A small contrastive image-text model, trained from scratch: batches of 256, 61.9 epochs.
Rows from block 5 of the image encoder of a small contrastive image-text model, named by matrix and row number. Rows with one number belong to one neuron. Each number is 128 + 32 x the weight over its row's rms, rounded and kept within 0 to 255. All counts start at 0.
After each neuron's rows are labels from the 100 images, of 14848, where the neuron reaches its largest size: "responds to" is what is common among them. Only what is clearly more common there than usual is listed. The data: regions of photos with short descriptions (Visual Genome).
# gate: MLP gate (encoder.blocks.5.mlp.gate.weight, 1024x256), inputs 86-171
# fc1: MLP up (encoder.blocks.5.mlp.fc1.weight, 1024x256), inputs 86-171
# fc2: MLP down (encoder.blocks.5.mlp.fc2.weight, 256x1024, transposed), outputs 86-171

gate.746 [172 115  85 155  96  85 159 183 103 116 117 111 134 183 103 108 100 119 138 129 137 104 114  98 168  98 105 163 127 154  73 167 136 147  86  86 159 133 202 156 104 107 140 175 155 144 113 153 166  93 157 136 108 120 115 152 103  88 134 159 134 150 177 113 111 113 133 137 183 124 133 161 110 128 129  96 107  97 172  90 155 184 156 109 171 114]
fc1.746 [ 60 140 103 103 132 116 107  87 106 130  73 132 129  93  99 161 174 117 154 163 192 126 107 153  75  96 101  89 132 207 114 121 115  98 164 172 138  73  68 151 137 169 104  86 122 126 132  88 116 121 112 142  75  98 138 124 107 169  48 117 183 101 110 144 140 105  94 171 159 185 102  90 111 142 140 137 146 193  94 133 144 154 105 162 113  77]
fc2.746 [157 181 138  97  92 141 132 182 111 115  99 107 121 128 133 163 109 115  73 167 136 156 145 165 107 103 148  83 132 157 112 103 141 137 118 114 119  92 172 125  90 109 132 170 130 117 123 148 137 146 147  72 188  94 139 130 153 162 171 181 108 139 166 109  70 145 150 168  96 128 121 206 157 102 120 121 107 123 116 111 113 164 143 137 175 109]
responds to: text has "sky"

gate.370 [144 119  86 137 153 143 106 114 100 148 112 134 149 159 125 197 102 177 143 134 187 190 116 184  68 147 118  93 194 111 173 132 114 132 102 114 155 156 109 178 139 130 142 128 174 125 138 150 129 204 149 147  83 147 183 151 133 184  72 108 125  70 121 135 111 133 142 156 105 158 135 127 138  48 126 116  86 177  74 109 136 177 192  97 183 136]
fc1.370 [170 150  88  88 145 153 142 185  72 155  97 106 147 161 101 161  96 124 130  92 150 127 148 155  89 126 209 153 151 143  87 185 162 155  68 161 221 153 164 146  89 221 141 119 137 136 127  82 180 174 144 185 144 103 156 165  84 154 147 113  86 168 116 121  61 102  86 156  99 156 115 164 129 111 124  94 168 129  70 183  98 191 128 129 115  76]
fc2.370 [143 142 123 104 118 187 106 180 142 163  82  80 152 112 138 104 126 117 112 145 165  49  94 130 132 118 148  96 162 120 124 148 131 197 121  96  85 133 193  93 154 101 121 130 126 164 124 104 107 139 126 110 169 126  77  99 157 101 103 126 168  77 146 162 183 128 170 122 168 128 177 104 110 127 128  99 104 103 219 119  98  97 120 130 143 133]
responds to: text has "man"

gate.365 [119 112 124 150 119 107 126 127 115 152 155 122 159 145 123 164  85 129 144 150 140 192 128 152 128  91 165  91 126 107 173 132  98 111 108 111 150  72 126 132  94 132 139  66 138 167 146 151  69 105 120  62 152  64 151 114  81 146  88  90 102 142 156 192  96 105 185 128 110  78 154 139 102 152 144 129 129 136 134 191 103 118 138 107 162  90]
fc1.365 [ 89  97 142 137 131 126 125 126 163 170 179  78 141 140  95 139  89 113 126 146 105 198 146 151 108  82 145  93 141 151 155 142  73 124 148 106 130  75 158 123  95 125 135  63 117 143 152 143  85 117 110  55 117  98 136 103 103 139  95 104 116 160 175 165 154 113 168 107 107 107 155  96 110 146 123 142 124 170 122 161 106 157 118 129 144  94]
fc2.365 [142 107 152 140 118 110  79  92 128  71 157 107 157 143 144 114 142  98 126  94 142 108 148 123 112 113  95 159 150 131 115 153 132  88 126 183 108 135  97 178 150 119  50  90 170 118 116 134  97 124  94 139  97 141 141 128 151 128 176 120 153  79 135 161 115 119 151  97 158 116 140 111 135  94  66 193 110  93 106 130  94 172  87 147  99  92]
responds to: text has "yellow"

gate.83 [129 129 104  74 149 130 136 121 128 154 229 143 123 110 112 137 170 124  95 196 177 102 112 182 130 166 122 130 118 147 155 144 140  77 113 143  87 124  94 133 143 164 169 137 101 126  32 116  64 127 121 180  53 143  87 112 103  93 154  58 138 123 101 107 128  96 121 115 136 124 164 172 158 158 165 128 123 140 113 163 107 130 125 191 107 167]
fc1.83 [132 122 147 138 111 188 114 126 120 107  32  86 142 159 141 127 146 126 112  51 105 120 125  65 125 118 166 138 108 143 101  75 125 162 128  91 171 157 152  95 126 120 108 105 123 115 234 180 144 103 119 107 212 116 141 133 142 121  98 190 146 156 208 126 118 152 159 151 114 132 114  73 151 109 123 125 137 133 130  95 156  72 136  28 162  66]
fc2.83 [141 108 137 128 145 124 163 147 126 121 162 184  87 133  84 122 193 159 105 121 209 140 102 104  52 126 176 112 145 134 129 125 131 151 181 138 168 127 120 150 147 124 247 120 206 109 184  96 137 124  99  74  78 127  76  91 136 135 107  95 141  70 151 144 145 161  86  97 109 152 122 168 151 147  99  93 135 100  78  96 156 135 107 145 110 132]
responds to: text has "red"

gate.319 [209  99 107 175 102 101  87 151  95 145 140 120  90 114  94 111 142 111 103 111 110  97 128 195 147 173 198  79 153 135 120  94 119  92  83 142 183 173 101 175 103 114 160 137 174 150 126 138 130 114 107 149  97 134  79  91 132 175  91 108 179 134 192 157 125  91 117  83 159 110  80 127  99 138 136 111 166 142 144  94 179 137  86 159 112 121]
fc1.319 [174  87 129 163  69  79  85 152 107 179 134 135  90 172  73  92 201 136  93 114  71 106 145 134 121 138 160  90 138 163 108 112 119 119  89 107 209 125 129 163 132 107 167 123 161 140 126 120 105 114  91 129  83 106  77 108 119 198 100 116 133 189 157 116 157 137 125 114 134 142 102 148 106 132 173 141 169 104 123  73 193 123  67 161 129 109]
fc2.319 [ 89 129 143 109 114 129 120 110  98 131  66 142 139 168 154 140  59 107 147 110  96  80 124  80 120 176 124 134 131 130 124 158 136 102 135 144  45 113 113 145 108 170  86 112  51 171  49 116 120 126  40 113  78 116 178 191 154  95 162 120 132  78  87 112 139 141 153 166  87 131 149 125 129 129 152 115 167 190 108 103  73  95 124  77 152 118]
responds to: text has "white"

gate.298 [119 120 113 173 149 184 141  88 135 148 157 125 162 104 149 155 148 140  76 197  93 125 191  68 124 115 168 119 162 175 109 149 166 116 133  99 213 143 155  80  76 107  83 121 140 137  81 125 128 185 168 219 107 137 167 183 148 124  97 119 201 150 140 152 119 170  87 113  79  89 121 110 108 141 113 141 152 146 149 132  91 134 101 171  73 123]
fc1.298 [144 153 123 100 134  58 125 121 126 118 172 121 116  99 117 110 134 115 122 126 122 170  75 177 164 155  95 177  70 120 131 121 126 108 148 149   0  78  94 177 166 177 175  99  94 144 118 139 104  99  58  78 126 161 128 150 121 163 130  84 112 108 172 124 183 139  79 102 163 135 150  95 156  98 146 141 110 110 172 136 154 117 121 124 118 137]
fc2.298 [164 160 138 164 139 153 138 112 119 137 159 111 154 109  76 120  71 122  43 138 126 182 153 127 114  97 174 146 171 171 126 124 115 128 122 119 152 165  52 135 165  91 173 153 163 160 104 160 141  63 129 140 150 138 153 110 122 150  98  91 165 141 127 179 110 152  77 127 124 147 175 173 141 106 111 182 184 127 157 151 105  98 132 144 125 138]
responds to: text has "blue"

gate.103 [ 88 154  87 205 143 112 128 121 127 148 177  90  97 135 134 134 140 114 133 117  80 117 100 177 138 100 154 100 159 170 105 164 148 149 144  72  26 121 149 161 162 169  71 122 170  95 148 142 144 100 166 154 162  43 133 131 105 137 126 160 168 146 157 171 124 133 144  99  94  77 166 125 133 131 157 120 146  64 149 117 147 145 175 149 158 138]
fc1.103 [123 134  79  69 179 109 104 113 166 169 189 133  64 124  99 138  82 138 177 142 101 104 147 185 125 156 175  68 164  98 145 149  96  86 125  34 196 132 152 156 137 135 133 138 199  96 113 107 102 140 150 147  93 135 127 111 138 137 132  79 150 156 193 140 116 112 165  79 101 107 133 166  92 158  98 127 135 140 133 158 124  84 181 133 111 120]
fc2.103 [172 145 157 133 148 153 145 112 160 142  76 144  87 108 156 129  86 131 131 128 153 137 201 145  95  68 141 200 132 148  82 133 116  93 206 160 127 152  46 135  93 134 126 133 111 106 146 121 214 161 126 161 172  93  93 179 137 149  83 120 123 101  96 174 153  62  83 118 119 124  87 179 159 141 126 172 116 101 177 168 138 146 132 114 149 114]
responds to: text has "train"

gate.44 [ 66  99 102 134 120  72 124  63 115  88 161 120 115 163 142 138  67 114 121 129 131 165 116 157  98 152 116  95 121 171 100 116 102  82 126 165  87  69 122 128 154 158  84 139 148 100  96 156 171 154  98 128 107 170 116 181 121 124 165 195 142  82 135 142 133  82 163 116 168 100 184 162 158 138 163 155  47 122 138 141 114 173 101 125 134 108]
fc1.44 [147 110 153 116  87 123 136 209  86 193  58 105  82 104 112 122 135 112 105 165 124 150 124  79 161 113 150 145 101  41 155 116 160 147 111 125 175 129 117 118  97 127 197 144  86 153 127 114  91  93 117 161 159 101 127 131 155 159  60  66 162 124  87 135 150 161 113 169 123 116  89  86  98 134 151 132 132 114 118 161 163  60 123 134 131 134]
fc2.44 [132 127  98  92 127 111 143  93 143  96 140 101 102 192 159 177  81 129 114  97 110  89 116 134 148 142  87  84 128 133 103  98  99 135  92 152 140 143 143 135 201 103 161  97  89  85 157 200 144  93 159 148 142 149 134 109 121  73 213 164 154 116 133 131 112 109 115 125 158 115 175 131 131 180 165 105  88 117 120 212 153 149  95 154 100  96]
responds to: text has "grass"

gate.673 [129 152 125 116 159 118 101 121  90  93 134 117 114 172 133 104 105 104 102 141  84 126  59  49 127 141 127 148 166 204  99 125 162  80  98 179 135 114 112 152 161 101 155 173 153 161 169 113 168 148 117 156  99  38 154 145 124 110 135 193 127 117 123 253 157 144 170  88 133 139 144 137 147  93 152 142  85 155 119  71 141 104 113 156 136  93]
fc1.673 [117 157 141 189 176 129 122 124 185 145 145 138 111  79 101 141 160 152 122  93 108 109 206 198 132 144 169  58 122  51 158 141  75 149 157  94 158 169  74 111 159 133 147 102  93  99 103 129 114 112 135 150 107 230  89  73 122 149 127  74 144 132 129   0 100 114 112 149 132 164 156 152  78 111 125 146 128 136 156 135  91 149 114 144 148 101]
fc2.673 [182 141 100 100 192 164 173 103 104 131 113 127  77 119 136  93 113  96 121 136 129 152 155 106 144  74 129 211 147 192 128 117 162  65 109 117 125 126 180 101 147  93 109 128 127  53 145 114 116 116 100  94 160 126 116 119 157 124 144  61 113  88  96 106 117 116 125 125 154 123 159  55 142 146 170  29 112 108 131  88 171 151 143 137 133 105]
responds to: text has "green"

gate.348 [102 166 146 113 116 141  59 105 111 137 123 161 172 141 170 149 170 115 100  78  54 130 158 108 123 111 131  95 147 171 127 155 108 147  86 127  84 165 228  99 107 130  85 123  65 148 126 118 128 160 138 126 129 138 121 123 148 100 156 113 104 123 101 141 101 131 129 122 110 133  82 175 134 148  94 128 162 133 153 122  81 146 106 136 144 110]
fc1.348 [116 133 188 130 132 121  86  88 125 174 141 127 183 125 163 131 112 149 107 118  45 192 109  90 150 153 137 111 134 185 120 135  96 103 104 132 123 182 160 121 109 153 129 112  97 146 112 131 146 146 143 140 143  98 145 134 141 125  99  95 161 102 118 129 167  94 134 117 139 193  63 125 126 154 107 123 174  92 163 152  86 152  77 137 161 106]
fc2.348 [145 147 135 168  99 190 142 165 104  97 151 116 157 118 111 123  96 134 166 173 192 155 129  94 100 127 156 184 177 153 170 113 115 123 131 131  98 121  76  68 129  88  94 100 167 169 113  68 117 172 140 104 109 107 145 141 142 102  66 117 115 133 141 123 166 113 167 143 155  97 123  74 126 117  73 137  97 119 146 143 162 124 166 127 120 119]
responds to: text has "snow"

gate.728 [127 161 154 141 180 140 157 102 138 118  88 178  99 115 134  71 112  76 120  88 100 163 132 155 161 140 114 118  89 143 127 131 108 147  86 155 178 171 151 126 191  68 126 133 132 156  93 118  73 123 103 172 126  50 113 100 173 124 112  82 153  89 136 136 145 115 104 150 128 103  94 126 143 168 162 138 118 104 128 120 113 139 156 194 123 129]
fc1.728 [165 147  93  56  80  84  88 128  82 125 180 110 133 142 146 144 124 175 163 204 122 115 109 132 154 107 112 199 149 100 131 116 140 113 146 119  82  88 136 125  95 201 137 172  97 146 125 111 150 159 108  98 137 180 112 153  59 137  86 155  82 180 128 159 114 111 144  96 117 130 135 112 114 160 142 146 154 118 132 144 163 146  99  77 143 128]
fc2.728 [ 97 144 140 147 121 147 139  98 209 176 114  87  48 122 142 168 154 119  93  60  64 107 127 172 143  74 150 159  70 163 135 116 143 127 126  94 113  63  83 161 123 118 207 125 114  95 148  99 148 144 165 121 144 177 106  67  94 109 117  97 141  99 125  93 134  80 111 140 133 123 118 174 184  97 138 100 166  78 112  69 131  86  91 156 120 151]
responds to: text has "blue"

gate.182 [ 87 125 113 168 119 177 135 116  91 162 171 127 159 106 157  99 132 100 118 144 160 161 213 112 115 149 113  70  98 100 136 104 143 118 117 178 154 182 116 157 125 122 107 112 109 184 132  98 226 155 116 181 120 118 131 112 114 141  71 114 151 100 123 209  59 137 165 131 120 156  97 176 101 119 139 131 165 140 149 152 184 108 119 127 116 136]
fc1.182 [143  63 120  64 123  78 142 121  61 155  76 108 136 134 135 134 128 123  93 182 120  91 164 159 142  91 121 140  85 110 141 140 118 156 151  59 113 121 135  89 154 123 163 143 134 121 127 165  77 121  94  92 113 109 101 131 107 128 167 144 132 129 154  99 166 104 160 116 143  98 192 132 161 119 110 123 122  80 120 197 102 153 207 134 168 165]
fc2.182 [144 169 132 134 117 103 148  82 118 153 156 151 139 133 134 107 152 194 116  94 127 148  58 113 164 124  97 110  68 145 153 130 151 104 153 131 124 156 101 123 147 116  90  79 100 171 164 139 233 152 151 151 139 169 154  82  85 103  55  90  81 164 111 164 105 195  83 140 142 150 123 102 123 124  99 157 143 101 161  89 143 104 133 145  97 148]
responds to: text has "man"

gate.57 [167 134 133 173 180 104  83  73 162 168 126 184 125 169 105  75 130  39 158 119 126 173 115 121 127  65 134 115 161 159  92 181  70 201 110 105 210 117 108 147 121 108 203 142 123  85 153 114 157 176 151 187 127 119 113 126 104 140 120  89  64 164 142 141 149 145 127 122 118 148 138 147 171 130 117 178 108 141  98 112  85 168 134 151 129 101]
fc1.57 [ 97 139 148 102  85  96 185 206  74 146 119 114 121  75 154 165 113 160 158 157 108 106 133 141 165 187 121 130 125 111 193  76 172 114  92 148  28 172 187 106 110 168 104 116 136  94  62 103 107 136 111 137 123 149  94  97 198 151 170 115 181 127  88 115 125 115 139 152 157 158 116 147 107 128  95  80 131 174 146  58 127  85  95  88 122 135]
fc2.57 [135 163 110  85 117 114 106 121 119 107  70  90 111 161 133 135 116 102 158 132 158 141 143 179 107  63 110 104 142 113  99 152 141 113 112 120 105 128  75 140 135 100 167 164 118 115 114 114 122 143 137 127 151 111 115 107 105 112  98  97  92 141 154  89 108 117 130 107 119 227 152  79 130  96 126 121 148 188 101 195 195 149  67 174  81 135]
responds to: text has "green"

gate.350 [104 133 118 131 122 147 163  82  98 144 110 118 152 168 131 153 112 108 116 168 100 128 114 162 102 113 109 183 188 187 175 152  99  90 126  93 127 118 183 123 168 123 165 117 156 127  88 136 144  80 138  72 101  68 184  78 154  79 149  68 108 149 129  99 168 143  89 148 155 177 109 111 126 139  88 127 116 113 109 204 110 155  97 147 128 126]
fc1.350 [151 157 128 107 127 126  85 184 146 103  60  76 107 147 133  89 153 124 130 108 179 137 159 168 113 133 120  64 147  84 123 107 165 161 111 176 138 125  61 114 133 155 140 166 172 121 143  87 155 120 131 154  84 113 134 123 123 146  97 167 192 156 139 158 106 149 110 115 123 119 198 108 146  84 171 156 117 129  88 114 130 144  90 140 175 144]
fc2.350 [132 121  95 108 107 175 130 154 137 206 120 172 104  97 101  79  61 118 122 151  67  48 136 127 145 105 145 132 101 156  85 154 155 102 112 112 124 205 115 146 153 126 125 182  86 120 189 145  49 173 153 127 215 144  75 143 147 130  96 123  85 106 136 138 126 156 103 124 150  67 106  98 154 162 169 119 130 167 129  97 115 118 153 113 118 103]
responds to: text has "snow"

gate.656 [124  72 162 127 153 119 152 156 113 105  94 148 137 171  91 123  77 107 171 109 107 119 119  90 168 137 157 139 134 175 174 153 148 166  98 137  71 137 167 186 152 107 117 148 127 157 151  91 121 118 142 199  81   0 131 122 108 127 137 119 181 120  79 150 137 121 128  77 163 138 151 171 111 155 123 145 130 210 109 120 157 124 128 143  73 138]
fc1.656 [174 146 181 199 109  96  73 144 142 171  56 147 120 105 157  95 120 107 141 126 127  98 144 143 108 121 142 139 132  75 160  71 164 102 113  91 182 140 108  83 133  96 165 158  90 125 135 139 127 122 130 116 131 255 131 150 125 119 141 166 159  92 143 121  94 155 146 148 134  74  78 168 157  87 131 149 145 141  82 132 164 155 160  77 178 141]
fc2.656 [118  99 138 137 158 164 194 131 114 123 178 147 113 145 123 136 135 139 165 153 131 128  73  29 111  97 157 181 103 181 129 160 137 108  87  93 133  77 167 128 143 130 106  74 137  85 108  99  98 100 126 165  93 143 130 123 165  92 136  84 117 135 128 110 200 106  86 148 147 140 118  47 145 154  98 108 169  94 219 118 154 126 118 153  87 133]
responds to: text has "sky"; text has "blue"

gate.177 [163 128  93  96 162 175 198 150 135 127 128 148 174 113 152 123 102 168 147 133 108  92 130 153 165 109 144  96 201 118 116 144  83 189 137 115 143 183 143  90  97 142 123 140 100 189  46 101 175 124 164  95 151  60 167 114 171 102 162 133 156 125 127 102 170  71 132 123 145 149  89  81 128 147 135  77 146  91 164 106 137 162 109 162 155 115]
fc1.177 [ 79 117 135 109  77 144 116  77 106 130  94 110 102 153 136 105 144 101 112 176 152 139  90 187 130 119 150 154 192 112 154  75 164  90 159 103 142 118 146 169 101  81 153 159 156 135 141  95 140  94 113 178  91 103  79 157  96  99 136 120 156 112 153 152 114 107 153 149 118 120 112 151 174 176  93 128  97 128 128 100 136 112 141 135 115 164]
fc2.177 [126  85 132 175 148 199 144 167 100 117 160 171 146 150 112 116 126 113 153 191 140 154 134 141  91 139 202 148 181 138 106 132 117  99  88 153  97  93 151  67 160 141 100  95 154 130 119 122  97 216 147 161 135 108 153 180 134 125  58 147 138 110 131 112 165 165 158 113 147 122 170 178 109  97 129  85 123 139 112 109 158 168  89  97 109 142]
responds to: text has "blue"

gate.378 [187 145 108 104 147 166 103 111 144  79 144 109  93 155 121 111 163 134 131 138 107 150 106  87 105 126 135 131 183 156 107 197  69 119 102 149 151  55 175 148 126 101 107 150 148 128 184 110 141 118 155 137 120  25 136 134 113 105 100 137 183 156  84 116 131  98 107  81 147 150  77 124 154 128 171 107 144 117 164 126 155 136 137 127 149  69]
fc1.378 [125 144 116 172 118 122 143 106 146 103 131 119 115  86 108 113 173  90 141 150 162 102 125 173 131  83 126  95  88 107 135  81 116 107 123 129  78  99 160 147 167 151 129 112 137 165 145 119 113  91  90 131 133 157 125 151 117  83 107  82 160 119 101 138 150 163 113 158 120  78 125  76 103 137  90 138 123 151 108 162 101 152 128 149 138 174]
fc2.378 [109 130 189  81 144 143 161  48 162 139 144 162 130 121 148 108 129 171 151 122 139 110 110 140 160  91 173 177 158 107  92 167 141 128 131 115 126 207  90 131 122 139 195 114 105  99  90 112 108 142 160 120  93 123 120  82 169  81 150  54  70 117  65 129 133  81  82  82 100 135 108  74 106 168 141 106 159 129 163 158 146 122 118 158 110 163]
responds to: text has "sky"; text has "blue"

gate.125 [112 148  97 173 128 109 100 104 153  89 189  58 138 110 142 142  97 136 115 131 152 115  64 134 112 121 118 140 105 235 162 110 119  84  83 142 168  95 161 106 177 121  83 152 141 131 185 131 185 149 144 187  84 152 123 120 112  75 155 146 126 156 124  99 108 103 147  93 145 163  56 124 157  92 123 141 132 166 165 135 101 119 121 139  94 137]
fc1.125 [171 101 139  97 148 148 110 115  93 157 120 177 109 114 107 154 131 148 128 119 108 156 160 118 123 125 113 149  94  89 130 158 131 160 159  90  79 145 119 137 107 164 150 118 117 110  76 122  52 146 103 138 173  99 133 129 139 162  64 125 149 112 133 162 133 124 102 223 102 131 138 145  81 206  98 124 102  91  88 116 162 198 189 122 205  98]
fc2.125 [112 179 130 154 103 120 166 103 118  83 155  73 117  99 155 166 132 154 110 162 162 123 122 155 150  34 133 135 148 153 118  96 112  87 131  90 146 158 135 206 133 121  89  56 107  44 115 125 108 136 136  73 150 110 119 118 139  87 221 121 108 165  96  66 116 135 120  83 148 156 128  73 166 110 131  94 165 128 161 152  94 103  89 146  77 139]
responds to: text has "blue"

gate.750 [162 167 148 131 160 185 114  76 145  98 104 120 151 102 124 111 184 131 143 103  92  74 134 173 153 172 122 164 139 154  91 176 136 103 134 172 189 144 124 167 131 119 150 132 126 166 132 118  72 148 103  86 127  78 179 145 127  85  81  94 136 181  89 135 155 109  66  91 136 170  83  52 125 187 156 128 200  97 122 148  88 137 110 147 157  73]
fc1.750 [163 161 114 143 100 115 149 180 146 157 118 134  68  96 157 106  90 135 173 121 114 111 156 134 173 149 119 110  90  97  74 128 154 142 136 145  52 145 141 141 162 161  98 115  86 138 100 143 158 118 126 192 199 131  78 109 148  96 125 146 133 140 138 162 114 152 167 161 150 140 167 141 150  77 145  75  91 110  80  71 162 102  89 179 124  66]
fc2.750 [175 124 154  53 126 139 136 117 175 179 115 192 136  85 135  99 147  78 123 102  72 130  94 168 174  80 190 213 177 133  82 168 169 144 122 173 100 185 105 115 141 118 123 159  86  95 173 135 116 157  94 145 136 148 122 154 122 111 114  29  98 139 177 122 100 117 133  99 105  85  92  35 111 141 164 144 159  97 131 181  70  99 112 155 130 169]
responds to: text has "sky"; text has "white"

gate.321 [185 151 106 142 107 158 180 125 108 105 142  73 145 111 130 130 123  94 103 181 119 119 140 163 165 102 134 108 115 197 135 133 157 156 133 109  46 147 143 101 127 130 143 112  89 147 126 131 130 148 151 125  88 207 107 102 135  67 159 153 118 140 107 102 130  95 126 143 132  78  95 166  80  97 155  65 128  87  97 133 137  86 186 112 137 124]
fc1.321 [160 116 137 142 156 115  70 121 141 140 173 124 149  82  83 111 137 176 137 149 174 122 106 153  96 125 161  92 143 113 104 113 171 185 116 112 120 140  87 124 118 109  94  87 154 137 121  88 118 155 158 143 100 198 155 131 118 141 101 123 175 127  76 116 154 121 114  98 153 146 171 187 147  97  71 138 163  79  71 161 135 139  98 140  81 108]
fc2.321 [ 78  94 164 124 107 163 152  84 142 143 112 169 143 123 180 131 143 140 103 160 149 106 131 129 161 100 122 126 172 108 125 184 166 173 137 178 118 136 122 195 105 130 119 171 143 175 142 122 122 152  92 134 122 134 116 108 111 103 154 159  96 160 111 123 191  72 143 180  79 145 118 134 116 173 140 104 106 161 153 112  83 144 118 176 139 145]
responds to: text has "train"

gate.399 [131 147 120 129 161 112 140  78  90 139 182  85  99 144  87  87  99 148  94 174 102  94 166 156 142 190  95 181 170 142  64 138 109 106 185 141 138  83 109  94 131 184 142 153 173  79 127  76 136 161 112 118 147 144 134 103 117  94 151  78 104 131 167 119 109 123 105 139  99  75 137 119 141 158  74 113 138 138  97  97 130  61  96 209 152  73]
fc1.399 [148  65 149 137  94 155 168 193 132 146  78 154 158  99 176 204 168 135 173 110 134 135  98 100 114 111  89 128 157 117 157  93 152  59  50 136 133 106 131 169 120  98  68 134  84 200 171 127 160  50 140 139 113  76 146 121  63 181 108 171 103 135 133 168 176  54 133 132 116 141  99 161 113 108 128 141 103  71 145 129 127 157 121 124 150 149]
fc2.399 [ 88 182 110 155 147  83 117 159 107 103 122 123  83 135 112 123 114 165 128 100 100 140 136 147 101 139 134 103 121 176  74  90 154 108 126  78 153 132 111  73 149 107 144 126 122 100 117 104  82  75 111 117  73  69 120 106 120  97 146  52 152 141 160 132 182 163 143 152 112 140 118  90 111 106 134  81 180 137 174  90 117  90 132 129  94 108]
responds to: text has "red"

gate.279 [149  52 177 143 125 144 113 165 155 169  97 108 144 115 152 124 117 160 119 151 154 143  74 172 178 124 183 102 167 157 169 150 183  89 107 182 165 102 104 174 145 180 129  92 162 126 110 125 177 144 154  97 108 152 114 194  90 110 155 127 103  97 113 168 108 142 130  54 153 125 125 151 174  86 148 109 139 128 118  83 170 120 107 159 179  67]
fc1.279 [210 151 125 139 189 115 168 140  46 112  81 141 154 128 145  91 178 100 142 134 123 149 147 165 129  60 162  72 140 127 116 144  93 137  75 122 109 149 141 114 170 124 133 115  98 144 172 159 151 159 149 153 131 134 147 164 128 148 116  95 105 157 126 176 166 134 146  85 114 111 150 145 109 137  75 130 149  88 118  58 171 185 134 100 123  63]
fc2.279 [ 77  96  53 119 128  98 131 196 147 137 112 115 141 129 124 146  95 159 124 177 160  90 100 184 190 156  86 150 128 104 121 131 164 131 185 111 129  96 212 129 140 133  88 147 163 112  53  92 125 137  74 142  91 127 127  99 144 133 107  95 104 124 128 131 114  88 116 138  66 160 209 130 125 104 136 115  73 117  88 154 120 160 167  78 131 140]
responds to: text has "man"

gate.338 [ 63 130 143 124 136 105 110 134 131 150  88 180  83 173 111  88 141  97 172 101 164 163  74 158  95 149 148 118 136 148 163  63 144 121 139 150  96 104  72 123 135 116 108  87 122 131 153 104 142 133 158 130  81 132 123 178 126 114 154 148  97 108 160 226 162 122 150 127 121  84 135 136 140  97 132 137 157 117 138 118 105 153  87 153 112 122]
fc1.338 [ 97 114 146 143 121  75  99  73 186 113 135 194  80 205 124  84  71  83 142  91 135 151  61 108  93 102 144  90 185 175 127 108 169 128 140 144  63 142  78 148 122 132 140 123 167 116 121 106 165 128 141 168 126 121 126 120 173 115 147 166 132 145 165 156 129 179 149 184 128  39 140  81 159 113 123 113 171 159 144  94  86 133 160  81 144 112]
fc2.338 [122 104 167 165 107 127 168 187 103 101 163  90 184 117 115 170 134 136 102 129  88 166 148 119 128 123 112 168 135 141 151 119 129  91 118 166  89 116 154 114 106 158  79 119 120 139 150 135  98 128  81 146 120 144 142 131 113 154 168 157 173 140 126  66 175 108 120 104  75 150 134 124 118  90 146 171 158 120 161 182  89 100  28 122 114 115]
responds to: text has "grass"; text has "green"

gate.571 [ 67 138 139  98 127 155 139 171 125 154 112 133 100 161 117 157 197  97 170 155 141 171 154  79 104 104 153 134 138 113 198  78 147 144 144 106 148 154 103 108 125  66 147 117 132  77 107 106 119 153 131 164 149  81 153 189 149 130 161 174 210  80 128 109  97 150 140 101 148 203 156 118 113  94 167 154  71 166 104 109  97 137 128 141 124 116]
fc1.571 [205 101 120 154 102 108 169 129 176 168 155 204 159  97 136  92  41 150 153 119 133  89 124 155 154 124  98 144  95 125  99 205 128 142 118 161  94 118 147 156 164 243 102 149 143 126 100 138 187 116 129  84 113 159 127  77  96 121  90  83 103 176 133 143 144 138 149 157 115  82 116 122 187 147  73 101 172 123 156 128 141 125 132  84  82 129]
fc2.571 [143 133 115 111 112  83 137 136 120 137 121 107 162 136 146 142 184 151  83 121 102 125 133  91 151 144 183 153 104  87 154 163  98 105 165  65 124 136 103 138 149 116 124 125 120 120  86 155  79 166 166 132  57 127 139 136 120 116 158 120 120 135 156 100 150 188 125 149  98 148 165 115 125 125 167 113  60 114  67 147 154 153 154 131 103 147]
responds to: text has "man"

gate.456 [199 137 161 108 160  59 144  78 134  82 133 174 116 133  78 148  98 194  90 118 119 180 110 109 105  59 103 129 122 138 100 175 163 122 127 125  82  62 142 108 121 120 119 131 160 183 146 142 167 130 127 140  89  99  79 144 138 145  88  91 114 133 121 180  87 108 119  74  78 135 158 128 148 148 128 105 132 129 154 139 111 130 147 101  96 112]
fc1.456 [ 98 132 122 134 137 110 151 201 147 131 114 108 131 108 130 159 124 126 105 124 152  85 148 117 114 161  72 116 117 124 114 110  74 142 122 127 191 173 153 177 137 149 121 117  95 109 136 123 115  97 118 119  89 140 141 153 144 125 125 126 142 179 145  32 125 115 138  84 127 142  95 102  80 120 153 110  86  97 143 148 119 131 115 133 150 161]
fc2.456 [108  91 165  86 128 120 136  96 119 177  89 170 135 148  92 121 104 122 112 124 140 112 135 137  69 133  95 171  49  89 119 149 157 125  94 110 107 103 149  94 172 111 178 148 167 105 145 141 115 127 132 169 155 135 113 111 156 126  19  80 170 126 154 100 133  54  98 138 127  97 159  87 130 132 149 160 163 209  85 141 110 160 131 166 142 152]
responds to: text has "green"